From a checkpoint of a small segmentation model: activation silu, trained on aerial photos of the United States (SatlasPretrain).
Rows from block 6 of a small segmentation model, named by matrix and row number. Rows with one number belong to one channel. Each number is 128 + 32 x the weight over its row's rms, rounded and kept within 0 to 255. All counts start at 0. After the name is the row's rms in percent of the matrix's.
Before each channel's rows are labels from the 100 images, of 14976, where the channel reaches its highest value: "top examples" is what is common among them. Only what is clearly more common there than usual is listed. The data: aerial photos of the United States (SatlasPretrain). In brackets: how many of the 100, against the usual share in percent.
# convs1: 3x3 conv (model.decb.0.0.convs.1.weight, 96x96x3x3, standardized in use, each kernel summed), inputs 0-47
# convs2: expand pointwise conv (model.decb.0.0.convs.2.weight, 192x96x1x1, standardized in use, transposed), outputs 0-47

top examples: crop field (61 vs 8.7)
convs1.47 114 [122 168 164 168 118 108  90  80 103 158 118 113 124 124 111 213  86 173 187 145 118 112 105 129 193 129 111 174 133 126 111 102 139 101 128 169  99 107  87 146 113 131 147 102 137 108 134 138]
convs2.47 087 [ 78  80 126 153  55 104 132 178 123 156 121  91 151 160 134 125 123 166  74  81 124 152 117 130 147 155 167 118  96 123 122 172  86 135 113  99  99 103 130 149 154 122 130  82 129 132 178 106]

top examples: crop field (74 vs 8.7)
convs1.51 104 [ 84  95 109 150 125 108 226 150 163  63 112 141 122 120 106 197 119  63 165 135  86  82 117 122  82 115  92 154 122 184 138 165  93 138  90 117 127 123 115 135 116 111 188 130 101  93  91 143]
convs2.51 096 [ 98 127 151 207 129 104 154  75 189 171 150  93 181 113  36 127 192 135  99 165  98 122  87 105 138 123 181 157 105 104 142 135 113 139 129 120 127 148  78  84 163 163 116 137 164 125  62 118]

top examples: crop field (44 vs 8.7)
convs1.33 095 [ 96  71 110 166 129 107 155 135 137 147  95  92 142 114 139 116  97  69 146 155 119  61 113 134 149 109  71 132  79 179 107 120 132 108 138  55 163 135  89 126 163 121 164 121 178 137 109 140]
convs2.33 091 [129  73 124 130 104  99 155 144 147 166 150 128 121 147  38 119 132  96 118 143 140  98 102 113  75 117 162 133 118  88 160 132 133 145 215 184 132  86 155 168 157 211 142 153  90 132 122  99]

top examples: building (69 vs 42.2)
convs1.7 072 [132  97 138 123  67 155 208  76 147 109 128 105 101 118 102  92 198 118  70  68 116 135 187 177 146  83 180 125 122 189  52 133 119 131 125 143 155 121 159 122 126 109 144 114 133 100 107 157]
convs2.7 090 [143  96  59  57 163 153 136  74 144 137  94  78 111 137 139 122 130 161 108 169 137 112 125 112 168 135 142 114 121 162 110 134 182 136 114 167 172 100  97 130 152 164 122 149 136 129 140 118]

top examples: crop field (58 vs 8.7)
convs1.74 097 [104 130 171 168  94 150 157 158 127 148 126  63 137 133 135 209  53  58 209  63  99 128 148 138 185 108 144 171  90  71  97 120 121 155 164 175 111 138 106 138 103 124 169 183 121 108  95 116]
convs2.74 092 [129 118 140 135  96  70  89 152  89 176 142  96 124 108 151  97  67 185  87  83 123 133 128 141 142 133 120 109  73 159 132  75 113 148 107 137  76 110 217 140 146  69 138 156 125 145 134 116]

top examples: building (75 vs 42.2)
convs1.5 105 [190  88 162 137 125 140 157 125 113 137  97 104 153 110 148 139 219 100 120  99 159 145 123 155 172 137 131 112 165 216  96 143 109  92 119  97 140 180 223 113 149 115 110  88 154 119 139 135]
convs2.5 098 [157 115 199 148 139 179 148 108 111 154 107 147 109  84 128 177  45 154 184 105 150 167 136 160  63  95  84 127 169 169 122  94 114  66 107  90 128 166 125 130 143 117 133  92 138 108 124 110]

top examples: crop field (67 vs 8.7)
convs1.53 096 [ 99 133  78 189 153 102 172  78 135 146 131 114 117 108 132 162 114 131 188 157  64 100 113 113 169 104  83 156 128 160  88 108 136  82 163 121 122  88 172 129  93  99 157 112 154  72 104 142]
convs2.53 089 [108  89 139  78  90 141 136 156 159 157 101 137  81  96 132 109  94 106 100  94 186 120 123 150 139 154 113 137  80 119 122 182  94  40 150 114 124  69 211 108 126 113 174 102 159 171  83 106]

top examples: crop field (37 vs 8.7)
convs1.78 112 [102 117 168 131 145 194 119 163 162 145 155  73 111 129 102  82 139 102 206  76 124 145 126 115 213  96  99  85 140 109 151 103 153 135 190 153  85 116 170 156  96 132 134  88 120 124 121 137]
convs2.78 091 [132 122 122 125 151 106 176 130 122 147 141 125 130 157 196 117  88  84 120  87 132 126 116 120 169 132 107 155 117 123 127 178 113 190 106  48  87 127 100 152  99 179 165 125 101 136  91 150]

top examples: building (88 vs 42.2)
convs1.20 110 [141 162 148 107 167 136 177 109 142 109 100 119 155 136 134 117  89 169 152 105 132 221 147 198 148 132  65 138  89 165  85 111  96  95  76 137 130 168 148  99  69 102  90 106 139  99  59 164]
convs2.20 090 [172 107 140  97 141 114 147  67 118 145  88  85 137 127 121 124  98 147 166 151 140 157  66 113 149  74  91 119 178 153 111 137  96 137 146 154 152 117  82 114 148 105 135 155 131 176 112  53]

top examples: crop field (65 vs 8.7)
convs1.66 099 [138 136 107 185 166 125 105 106 117 127 130 150  94 133 102 170 157 105 131 157 134  94  86 112 113  94 119 170 149  72 140 120 109 153 106 142 121  94 100 144 147 110 226 125 137 118 108 144]
convs2.66 077 [144  90 130 106 103  82  93 141 150 120 143 107 173 148  98 116 112 115 126 123  93 126 179  80 138 113 120 128 118 112 154 100 143 128 120 184  62  92 116 144  68 233 125 136 117  92 197 158]

top examples: building (78 vs 42.2)
convs1.63 088 [126  92  71  97 155 118 167 104  78  94 114 156 167  94 128 103 119 146  77  97 140 178 132 116  92  84 126 109  93 173 100 107 129 110  82 119 182 127 155 127 116 128 129  91 172 170  91 148]
convs2.63 084 [121 167 186 134 156 132 114 112 111  93 125 122 122 113 151 124  89 179 130 151 107 131 115 151 134  90 134  88 173 136 104 137 131 154 124 130 118 152 124 148 156 125 111 124  96 134 123 148]

top examples: crop field (67 vs 8.7)
convs1.95 100 [114  99  84 141  96 154 163 100 121 158 184  91 136 136 162 171 100 155 174 119  96 121 193 129  92 113 119 109 105 161  72 136 130  90 158 120  75 137 133 169 146 167 153 145  95  79 154 166]
convs2.95 093 [105  96  97 123  98  91  67 173 132 167 140 126  86 118  85  82 169 112 101 118  69 117  93 127  72 148 120 166  97 152 136  97 115  68 138 102 120 120 157 122  57 133 151 171 130  62 117 208]

top examples: crop field (47 vs 8.7)
convs1.13 103 [145 126 139 178 105 108 103 123 106 211 146  68 152 135 133 139 119 116 239 103 119 124 139 105 176 126 115 135 146 121 116 109  99 109 159 111 102 105 107 100 131  93 145 137 145 143 166 122]
convs2.13 079 [152 113 136 144 112 131 183 102  94 152 114 105 170 166 107 156 169 184 105  68 107 132 145  71 134 146  85 145 117 116 102 111 106 167 150 134 151 134 165 129 138 128 145  86 121 110 112  86]

top examples: building (87 vs 42.2)
convs1.76 074 [123 105  71 144  83 112 178 130 117 115 135 183 184 119 127 187 148 112 119 108 106 102 133 190  87 116 126 115 114 194  88 112  82 110 123 116 119 141 106  80 141 117 132  74 112 178  93 141]
convs2.76 097 [129  44 121 178 117 119 115 105 111 192 128  84  94 142 123  89 100 120 132 176 106  72  88 124 140 128 159 108 122 172  69  90 118 100  94 151 169 155  81  98 115 134 137 104 122  74 120 145]