config = dict(
    model='segmentation model',
    dataset='aerial photos of the United States (SatlasPretrain)',
    train_examples=50862,
    image_size=48,
    crop_scale_min=1,
    horizontal_flip=True,
    cutout=0.4,
    num_classes=8,
    arch='unet',
    norm='groupnorm',
    activation='silu',
    weight_standardization=True,
    pixel_unshuffle=2,
    widths=[96, 192, 192],
    blocks_per_level=1,
    block='bottleneck',
    dropout=0.1,
    attention=True,
    upsampling='nearest_conv',
    label_smoothing=0.05,
    init='kaiming_normal',
    residual_init='zero_last',
    optimizer='normuon',
    muon_scale='match_rms_adamw',
    lr=0.0048,
    momentum=0.95,
    nesterov=True,
    orthogonalizer='polar_express',
    adamw_lr_other_params=0.0015,
    grad_clip=0.5,
    steps=19600,
    batch_size=128,
    epochs=49.3,
    lr_schedule='cosine',
    final_lr_fraction=0.05,
    warmup_steps=580,
    weight_decay=0.02,
    adamw_weight_decay_other_params=0,
)
Rows from block 6, named by matrix and row number. Each number is 500 + 25 x the weight over its row's rms, rounded and kept within 0 to 999. All counts start at 0. Numbers have three digits each. After the name is the row's rms in percent of the matrix's.
# convs0: reduce pointwise conv (model.decb.0.0.convs.0.weight, 96x384x1x1, standardized in use), inputs 288-383
convs0.0 089:499497503501449440560492540487432546533495510478478476470541411531510564526484510479474488494456485506478465510514473498496480512540507499503435532477549507512508535525509535474486505472499494495515461501520532474517506498472496514518516509526549471501491479537476491495477453527513504514
convs0.1 102:507486466569449491459469494496503518535505504508478514519522501511471493555468551547460431515562522551500484467506539528525496532480586492530459507501458421446491464481478499516500521481513530486497512506500461494482474518564502501502512502488512457516513489507502491511516460496516486512
convs0.2 119:522497487489535462495478529487491526503496501483532469515517493472529570504476503503463474529548470443488524479520478516506457514486491497515454460464519522536466522495533474500469526536539494469478488516470514498486510482442489475429536496521539525574508539473536503477492444467490508510
convs0.3 088:470488491457475486514603489520457476501537492499490516519503522502521500463512480559467513510529517491529509499491513507561533499498504508482615513524461510518461545496564487490481469501491470501460468412484487475493521542461447482479526514523472427497506495441456511495499451483513551504
convs0.4 103:488453500521507550499514475506503539455483529455549482509542469526492521533534478536514517537544538553489474482485468460542486474566519533515506448475502522443530500544478462516481514513480523493548500475486516502496479501502475518487510517509516548514520482461505502480498515470531526480
convs0.5 099:565485459460494486476502496511493555482506445556506475498516490563516528458520497477510507479562503442498542506556554534523478507469485506509458493491543452493472484495534452521528496505465472491444511468494476485519479466424525492485491472467506457514505502483514489512458460496501550517
convs0.6 106:488513493513519546481494511508511456517508490463464495504495500444504522507489522502463523507450527454481463511472533497510461463530533443462460516488561488549460528475494517491491499520455464479478521503526569491470501460557512470519473503455519560544505518528495500442478515504499515455
convs0.7 107:493505543498496530476496494506513469473499480494528506497516478489476540455520524518531542494486504527486529487492502478520470459567497507511489521524564472506505514513527507544502505503461488548523451520491505444507526511480466481489531480487533532475477450428490557526509572458580507466
convs0.8 089:521511502451458497517509463482491584505482497439513456518506506539528466480471508494512509508510511470529514497487540499482471546409480471471489496516489478516519471446544443504528464497501454493479483487497513484559481503510533484440495517530525549571464499491499485440465484503513509520
convs0.9 103:475520509512476493500476479498501479491509507564445479528532499526491531553460513500455539530546522473484494495478449500569474498534506517535528493532510496509509520493471450466475531489514482471440472490502488499535511538535491494499530516514472446476527499481511487570454479470543530467
convs0.10 093:521521503481497483506491514524494573494504513479479490490492513494500533471485542514537498514540481518513505510513497530554559509461517513501526493521473475492513513516483505484533510475489532437486517531511504528520462507449453478485518483490504509570475461454465494462515471512482502490
convs0.11 095:522509481442491513463461497490438447484488506483503486495472439476464502488469506455484475511419490525463492498494599513496445478479512508520457518482562533527436505490455521553500516553495528461484479518529471502498505510441509490497525527504496510524475477488471486507527547494485517490
convs0.12 109:510486516453507502479500521464520467515522509553479494497478460502460571522552496460480530525450536505509458489496520466522508463489483490522510499510501520586511544479497472535485507485458499510514497561489502482479530461510562468535470482501576488496505548552493488533491433481527540480
convs0.13 108:533486513460492534491593425497526501470481492480530527511531528467468560503483500476459493481561550450485521491489516498532547504523482481442455494483491508502484507496460471534469453533545487531507480520489497442473493465489514500537538495503501426489482544517487491577465465491501442472
convs0.14 102:473510512499495527517534520484517462510494470527521485496515558538500501484493499486507532485452480480527485499480507513513479504525483488474507470561576543428491527515519479506475508464492531533469494506502520498498477476511522500546486519529506505570488496533508486489545464487480509443
convs0.15 089:490518469512498464509557523483509446529494489469467492503494495506532424443512504542492516474527533457527480518528505485503584500513565417493486481470432551460520486505516481517530468509483522538460507440499503455497577478521472494471522506479498498491533490561487503430498491509499526511
convs0.16 116:507551494541506561533489498539471456498501500512499499500494443484531544535493543528461466459460510565500515497520498522526451513551527517519482481496554526496544478479479475481449554505426459514452515422523492492552461510462517493540500470513545496550504471551516483512489474506523490509
convs0.17 104:512494448564481480483511520497516523535480526535499510498513480555468540550488488499522484487463470527499492515470465501502497528478523476490488512478552509508496475490457504523475485523555538519498512492484475546460476496497504506489495546497505457482471497550523496521482523489461493497
convs0.18 090:482523523501518505478516514467494440497491451517492491494517509456580488484536493494475573523508524489580469521532459478474535531571504497529502507478496536489536472471523481471467497511499458524470484479499489523512491470552492520502447498486450456520525544527545492471497530488488512496
convs0.19 098:466480465499468558486526490517495459502502521479545475498525420474503450478492469510544479492540487523450544513493515474519511506517487453464506480540552506513488490499512477479451517456548484508539459496479484514492500528554476545461549480545564564505551487502490496512476504478529506471
convs0.20 093:503515503490466464561485514496491511499472471422482522484543476545503541494478475476521502472484521531491483499565476519467512493590507480473461514521702475511498500494470484549482494460494464527487473486494510493502474482521495517487494490486491535537506520464490511519506468507529521511
convs0.21 110:524510505515517558488508479528462458491477491548490452474443495502472483479537494494497482508454515503513511503497460522536494508524551502470481519522423514464560510503496538507560484506535554545489567475536518495520485528517502555522506475532528475536524499480539533518537521524517509513
convs0.22 105:496522538513482477498495491479510465516504493521434515513506461501495541427483489524515544510465527556518494463535519459532501505559586528522477467528517516529525481488516513559510500508482473507497533458508486509440544513495477472570502513454499467523538485534456505542455515474521557522
convs0.23 112:500488452466487513553504492496518449533522491492502473485492464472500461502499537497498522467518513495544492525502489491451518506484503482451474446515572469498476494477521488509558459487507486463515522527483559526493531512481494484532481498498530542545486549514476499516514417504519535485
convs0.24 091:517510542452503529485557486524456480498473511473450511507482485488525569499494480495469511467411522485477488524519464524516529478513472518478552495522516561452550505482499479509497510512501497535470510512487496535487508477495477524442508527483487489531457501523511513421460523544538488521
convs0.25 121:517505482448486468517484507488427539494485536515530496528495513469527523513502507542520485481550478494521511494456458488517520467525488531545479498485522497468522537536485502577489514480497490490510488475508502562508498489461514481517503537491560515477444481426493497518509467483542470485
convs0.26 105:496543462477455530480467521482436469469517486460497536483494541508497523483497465472527460477483503521515512480518505495449589554495471467513431477510536519476466515517484523504528507483517494532488508563490500503512506494462461485496485446484504515487501485467539479562525462518501508548
convs0.27 102:481500460527483508522516529497461463494515495471465499500518523494528484487504509523547491515467524504519483517471501472552492531528518535516513459542462516529510523447503461532533501502447484510504499471482512535531510531601472507494517496449504480481450510446463486467490498526554515526
convs0.28 104:495459533505469445508437481473529503535490508484500529495516496510522495517481505516534498476498501463509524505550503509490514503456518547518514504457492487481487460472487486505471464522533501495525537572525530473506525482483488482450485519528531548555484529502519525437509530483492496470
convs0.29 103:491524506467497480506488495542477524477515485505493493523515470475530456544477523450488446487441498495504479492449530475478474484472476557489509510468460506556554504463537535484514518476513521500513488564493509479485524505502475534542511517505491488572500486453472511481505504471511502501
convs0.30 071:516488524493497471504446484518476514486490482482520461504530509508451499531496500464529497502488509479470461484479521495508464498489474528520459567461511484537419530528445525502496514486520487491485504487544494476516460503481490448486501515506483544540502482459504502546518569493468528500
convs0.31 112:490488530535507559478519506566552477446512508475590517536496462491507515472494477515489491504479485555475525504484505521478472488494508492493495533536474498508497514472508552571519520484475496493455508518527517507512528511489486493468498479476496535495486477513469478512496521478546486463
convs0.32 099:494501512488489539534497514466500571498491489450519473490486490500527496547487535474475474469475492572508452515489548505470537513495504476493449542428545465543550513451469475512533472494493513502506490526491511536511506537444489519506517521516484580584491484541535518476484521482493512507
convs0.33 072:530492470500472478500433496535489517525489498481478452500490542535450479473537480495484498482501499497470518478512525467507455547558513532558469484468486504525462485482444505524549488504521486442475496535490474544541468485513501454465476468500531504552504487521545494496502455501472512516
convs0.34 106:491553510465516499448524512501487497515464505553507491506468517509492484475542492427516530463529511500468470508529513532506524513515480484468558527454530534507581500496475495544467426533516512529456472493498525465429514448475500491477502519478485498474468465476459516476480506501519497509
convs0.35 108:491517484521496481474508504513532465497496522434499524480518506421473508547496490584532539508503533489529491500530499483427533502508576525514511524550525511481511500485532495503507483548491495513538494481499476496520515523486490498479496476471469496497483490507520503491496439521462515547
convs0.36 117:486479464480499510473540525493544521493501448491458478496533525589487463501500494490508511499491534484504570496509530480514535481526483512521483538509494467501438481507515477475484468502514535508548519568468518532505535533423485495537485526561509513496513552514517547515533445511536518469
convs0.37 104:515493498537496549470484509534448561512495513495511503485488600471502509484493482524456463494498490526509474486465453483492500524512511525485536528450435481477513518469541506464511496488490491512492496464523515510573479477501511517454490503470466440472487491519519514486482519483484486496
convs0.38 110:496486502474487543536507504520484568491492498534476509486502543550502521513470482486445528477514489521531485504547488522503504478454472495514488512507545520499538492518507524494532520503516519546542514512507538485519493477546525512556515555566487526483512539522556482527536468542477518515
convs0.39 099:514533500471457463518559463522528490486516494501548494512475535436501506507454577456473485465485505580484503502515535505499541508477544460551477494518511504495509464464512494534505507472458517441545505502520487502490523580558519549512502514460496497492503508435469514494503509500540511488
convs0.40 102:526566539563478490486487509471554546511467497482531529516528456521493499523507492534471535503536522478481434496461497471512520491528546479511558501519494523453516491576481508475509487503517485448503481519488508552442534462509487473531508481556453508521541467525474516532540512515461487500
convs0.41 094:513530489498483496502513474581505490522508481468488485519525480487468453477481479542497558515487500457455549540548523496551566486541498540520492527516431464506542504518500496541472492472530514478500510525545495547568511502502524496552519487495488536492545458456499525491474481489492461533
convs0.42 077:481478516479508509461598470457516507479509482411532509503487435484544510505556477524505529510529495505515491512491485513467487513511500482495550495527511553493527491511538512527475509507501513403497507475479469507485579483470454552471524493509493472442504527444501477467480478489497487486
convs0.43 089:484545477508488481523540502486474508552533525537518519505453521473524479492501523558559506477516511564537508481458493468503468481467506554511471506518461496509544485538545496508486532537489483501518509541500503529474538502524533508497480508493515519488474524463461473435560506499551491487
convs0.44 107:482526497500537533516513481525493481447468454525465485485496472512484503485548493445525515510520464421485494486446503495509525497486432497483517517458502496495510518481491503480548480557514506504478506546505518513546487520528484469528499532494489540502523500510468531442488543452470477505
convs0.45 117:516529509523497481499521466491530499519481506501488506502533486580527527505485443463521500493522514536522519478500510519468518551473475491515465491506488456485442472490469465495509480506498462549518499508503471516534489461444501488474449488489483466554516496541501533508515451501536531502
convs0.46 105:490546544444498492497466496486542489519485503556508493495491529487522501576460573489540510507449513533507539549479540526497470489480480519533480518521538516541530541488503479460484492506487519517476519538518518583515479499480565470531512466502475538495491441503502483471487468519494484475
convs0.47 092:484590513482458541506548525501522523469496518503502504496514528529517488527488509542500494506538526540497510535519496504483521544458552447471502486496472458483514465506549510501510462475507477455488466472491463467480517456518521475571476479519509481518512485387491500448493483455510519497
convs0.48 091:507531493572480506476443483480546465512484474504477508498496496545472548482469464498466525486536477501485522487530503476481529512484502443479538526543511522496529481461528499451537521465496507496506467489519474493524481509515513478472504500522550554488542493484510479519480511506514548520
convs0.49 106:485526531479454528546505504528538539469501490514508516520503494530482444512475450520543511522495505495487555493491478532486544475512482510525466549550513511498462479500488506518480525461539514564552506426505503531462511456539472511484475503462514508497531522443493513530483544491531465468
convs0.50 108:482530497429473530527516511485482543500525513507530491487505499550519503522470526473466470515465480558522482481476525490465488510474477527443473484508521481498486520518444486468425504475482497522501481491513482451478470531456489479488485480524536531500504492545463512447492452489558497482
convs0.51 098:526471526526537445562508471512508542493515484525527485504535530530500475489498509491564505544520503492537503532496461491487453534477516465467483513570536491503458466535451499536456490481515531554554538477506508456531498502507473486498450480491505480525558527498460482476471546488529490568
convs0.52 094:492506522537491504496473475464493442487485474518493511488515496453471539524467506494457536487465508446513488487536495505521520542533530512502526546473559536515463461463506433488463483490513468488458493494520498521500496496537504468466515535476462499528517512537509502550504512492511505487
convs0.53 100:502478503545455507534460512491544495510544512491462539489482487532491549478479479510462506525508503510468526480505466520565498500482516493510504501494553488480510527520490513461522492545529528504523530467526474445505528524490504533457494499492485520526539496487506526545543488526499545515
convs0.54 089:466479492538491536463473519519555491483487497481493520494450462512468537440491495507533482501481514474486496504472470502518493482515464473475547509485473484477460499525496474515474502527466469506504487554523512476486475466489499480507528474523499537488524524560522488586528490490496567487
convs0.55 108:500517511510509519477511515507510549508504540508475550503522586555451453508526471573560493522465499571490516514485537481489455536479508520519525531527459486536473523529446501503500525458494532497492496497516534499506486494484548536530478497538478491467488482512560493517485476478492459505
convs0.56 102:486456486530518469471516428529467459468508534511460496499501439479489511501498505464522479470520478500540498520541493511515545496476495499490518479473504536491519503481462494485498499511496472438571489466488492500513413492512466501507541516453534529536463530617539517496466456493472536505
convs0.57 087:514495464470499450513610530494485442485519465488462522506504447520559496457492462464480513500614475492546486484500495515492497499471500488511523504477482510510574519497539450484514523477503484463465464458491500461506529479402505523502517514509539494503509525465542466441518410493493484540
convs0.58 101:522526532514500470515495469494468566511516484508492499492521647535517509500525489472522505483488493517499505514506560493489474537565461483422428478506533501520482490523475478525459441497488481443484508535472483466508518506445496512502449523465482482484474488516514496525508501499505525496
convs0.59 101:524480509509481520455511467473500553524482525500512510500523468483498471507530513486497505520472477451470494510528543492492579477525466519469491485487406459490510508509477481506455494507467508448536484467528494489457460514461488508465489460501463464456508474475516478460472496494552471538
convs0.60 091:529537475425480516499561487507468553491475493441538507493553527535486520493517480489555444504495512524475477523503510521507495477488494523466473484504488480502469469500474525583500510506559476504532507486511492525526441478552498495512468527495517498518510522445496504444489496485490492538
convs0.61 096:489474526508518500464488486512529527476500523498497509483489510521520519547504505505468505505473530486485474484528494525520487500541568523570485558493533509568473524418495513514481493526458489466488494467534461457474486525475473510507483512533500537480511519511517507484507467514520530471
convs0.62 090:469551505495507537472510549528459523505496483528521497517509455439520548459500462461468519503473503491515503475495518504454471493517500496481504490481494509511534510480525526538491484509546499486438483445491488486481525515491494506463468509505495474509469485460496489450474471489500503465
convs0.63 100:476509499529480539496449495520536470459481499496499531513525440479521536537455494480477471480510484536495456483503540488516520458461524488527485491474523472495491486495476486506480457513510479541525498430484492524491484456499475466471483498527510508488496498516533507491449438489480474465
convs0.64 089:492588572464534476534525465510520507477489486507522513516453534497547515482532492485514483492479490515511482495471518544439507502510474485456530491457482541503517505475559444531489488502514517525483517485464489488522524485437483528491514527532463446494431495459481478511492521505494489500
convs0.65 103:533545509528493499517487493499464541476500479500532506522549513513483498489501484495510520494491500550523498505489555507514522527504461461510524511477508495505514490464510482521484481490527495536477484460499485527463499497485493520469487479524498459476535478444536487513462448494545482506
convs0.66 091:517545486521527486510445488494512552462499500520541465517504557452473489474540507452510471498541502511454522502503514483490511481477499527485477484473524511509502503463501512477479488507491478510562486470500489477523508468485500486512482488527481449499520489523520478446509455489502513460
convs0.67 088:504510481489525520508544482527443467473502487512481492524516515554528551452502504512478520502532488545510551484492497505472564510497503491442546501463505518527497494509589470510502503492475423490491503464461489555508495486476532459517484485560508512489517519472496468467472536478536488538
convs0.68 103:516560482482513506504518531501465527481483490503534537516439512503515512480494457494555475504522500563521464479503531487505503475534507475485492481455507524507462522498451492579495500500556491467513471479517480518524476470481486504506483510546466478515499494505505464536495407490480552488
convs0.69 106:525550464462524547528462498496461534463494520539524495516493502529518547524508494526532494490539528552491488529497534505459525479491517535529484527513503480502508502491468508562457508500568495560479500493494489496521501477475508487506527479538465503446534499484511496452509494498505504450
convs0.70 082:523544539547485491481517507497466527517481482521501519503498462500553565479500490458512478477447520462548481489521499492531488496512482494492487518499508486509509499481571487511494506541508473504502547516528454579476519466488511526587519496496459508521479501484520468459510519528537444478
convs0.71 093:523571444525485476467447505515502523444500473505514512508473486505488491507456479504492527497507467508443489538478499471531475482499499494530555518460500475498523463514466532537490500557476437501495456508538519493499511514507560500498510522568546574512510497510493539553454461520515484488
convs0.72 102:471462468490504498514503485507488514540502531516542485524487537496478487481526497536528481470563489490549500494471497461526461485492490468497501475513488515469478488479534490521484493540471497454519535562520559471473506486402489509528569489453535487478484510509417497504545441497530491456
convs0.73 096:434471471463473519543513503488475430514489502453610487500519496446512508481500513485488485498498493483493475496496528494480530504493475465470511474485556459512487482541488466511464524481510512511540458583498501452541489513513518528439478480523528575503495487537476471477504558479495464498
convs0.74 100:520499473475479513507470493497470621506479484541475496498530412580493495510506469523479514474536485513501425507491474485485505508523514498446520476464570502444539512520508507540544477500555509527447515587473504518530525501453533492466511471478471520510483479504467533459459491501479493462
convs0.75 108:506446556511526498486501469494507489487489519479494510468505466520514493504483501462478507517428496439550516516527485513516508508520478553484467486474524485508512513488500493493472464512472492529514486530532509460477458491532526496564490462564463483475492451473513532483450547503468523509
convs0.76 098:499496532513513512548542504502453531541499526479544510507482567399527481494470491547500500493502511469488464474463542512505462523497514544456463502470449490491480494537487507514446490497464483457534499551480532481544498489460457518485513534515487485520481442584512494453525521482521451541
convs0.77 085:493531552501511511500548533496484450485500458508469503514484499456551536480536488508495478510480478478505481510542495486523525524512513426474481452481446498500546492489515459517490528518504519496463502542483519486498582540537501576442526475493461524501458489468509519496477481513555472490
convs0.78 087:486486498442468490519482496520454616523478524499464486522545484626526488493484460524519485459466464510511497486490485490458445522507487511487412486504520507502493503504472488537527491462491474553487462605450506496547482477480488501495490486519517498500505493483500495435543452499536495499
convs0.79 109:522486546472494459529480435488504547502464493499592514465480516540474535508469474488514484496534507456493511507499412486456484489501504545431535537456494486504437516510528500543554504471486467522477477525516490483541513446486509477474488505515486468469479498504452498525507511509478476509
convs0.80 118:515490495454471516474500493481513531458528500469488474513477557471441471467480489507505504482486509471427494536506565480473485531447496521442486538485479523452546508504518492487491481479470486511530486563506474493504514511502509501556512514544546531502485482513459525510522488492509529561
convs0.81 114:477545474472478548520484490553532473510506515499595489503489487508491459477510452471497481503468508559507542494501441496468501479507463542493494476525564465490489489463485475494531501510462479542501492452489475536488480536501487503516494510500512584521472511524488522549478422476472532475
convs0.82 106:537520497469513470515522537548487485491514498557465510503518386505456490482494468528505524514542488469487483494552451504525549491482481583524560501563461499467529511498545481470563504485521512565450537487461482504500526533549492501462475469494525499452575523531510500516511512512527537480
convs0.83 093:498525513502509507536527496499461511478501486459486510529549476481526481451521459543463508516492529528492515538503499496545450495543545508580466468495542534502472457505475531509463457503503505488482511505511518502482532473500534479438500447505537550429518528473498513511502514505499505460
convs0.84 105:484515464534482500471495509470502523490478495498513511495454515495548485473523528567511519503502504492551446492528488508505530502496512477512486536492517522510546486494510469493508503507481491488471503537550491465499474515518547503493525469481480470499476500513459538497508512514447487469
convs0.85 116:486446463458506480489467501470478515499482514476504507468476479542491474467506469484482471492518501477503504480501522505512495528438498526539487474526508499494535553495525461507539479543526509466455522580517489540493483482503481464521538498524517503473519458501496470508530497522483513496
convs0.86 110:523518514505452508471529503518459553489488497518498552494503469503514502458468513514492511485494470473492486483489533499540490478469507529552480493467457486493480493508516496543523513549479492461549473610500543441479518471495504518482528472494484524508509508453506480492527448496553503488
convs0.87 118:526484488521470512531523513517508482537495528498533480540479483492501545520509467483506470490521505507495515481489491478494512489493477514510481478525496505565554491520557472519508516480554499500496522533490523487513516483481503474486504498564541439490500483484537467445515507516529516484
convs0.88 085:516509482468533533509609490510491497512512517470488468494526470519512467492496461536506494502563508538468453517470465508539508523490478479546593484480453491463537473479509488533535510494513451458499481504478530467500519492492501507486501561531519493540463501469493458481510511489458460483
convs0.89 103:489501515463529507526475538500530453531494491513491482480451493504465487502535479462527536492529517511492560510556523504483488494492524536494477529501516503527495547489481467454471502480460530424534495487516483533482505525513539514520525499487486512459453517562496476501547516557460516487
convs0.90 095:502505481525533507550526516458540510516518513503515513532465475479523498518446497523483495530493547522506465487541476484507526499476529491497503457511438506532548496501515509483438513488495484428542501479511498471479510500523487524575537489533489493550505500494485478531488551515464500484
convs0.91 123:507510451505510469478435512503490482495517463470476478480515580495467537500475503529516475493533492498493556530459479512492437540563493489436514474483473525534448470483472451516488510490539556550500493498456491513493496517539532513546476556506483501474469509561559539502502467476480508506
convs0.92 074:537481488522513518472555507489447443457514498451498515497517476485548484505545466505506463508597500555529507506468465509475439503514497454512542475497545515461576513496552465491536508494496491459466495439501474472513510475497457528445473501519520513470495540434499464541490448467456472502
convs0.93 081:506532507538508518552505493501486510495484521513509488504477520512486500488486506500499495493518468500523493512537439534504494561487477480517484488494492483503573513474563480477505498479503505439469536462520523494514497484530495531549517459507489488527484455446546458488485522526491493471
convs0.94 085:477497511541516497468526490524495466480495470498488529531482492500504492479474500508482513518444491467508463488497481546599448484558523446511438495497497493462482497507498443497442517497500500502556505480514560470476483496482466485553532499485480511517475493476494508556466536533502491470
convs0.95 074:527480504516532540504515505438531541497501524513426533522484529451525495475471496531478529501501489496540479508504510495464500516460488479491486510486447478479522521522525494446482499454505491451530497480527493480490500454544476502491489493451506537534483478503491514514499573538511515461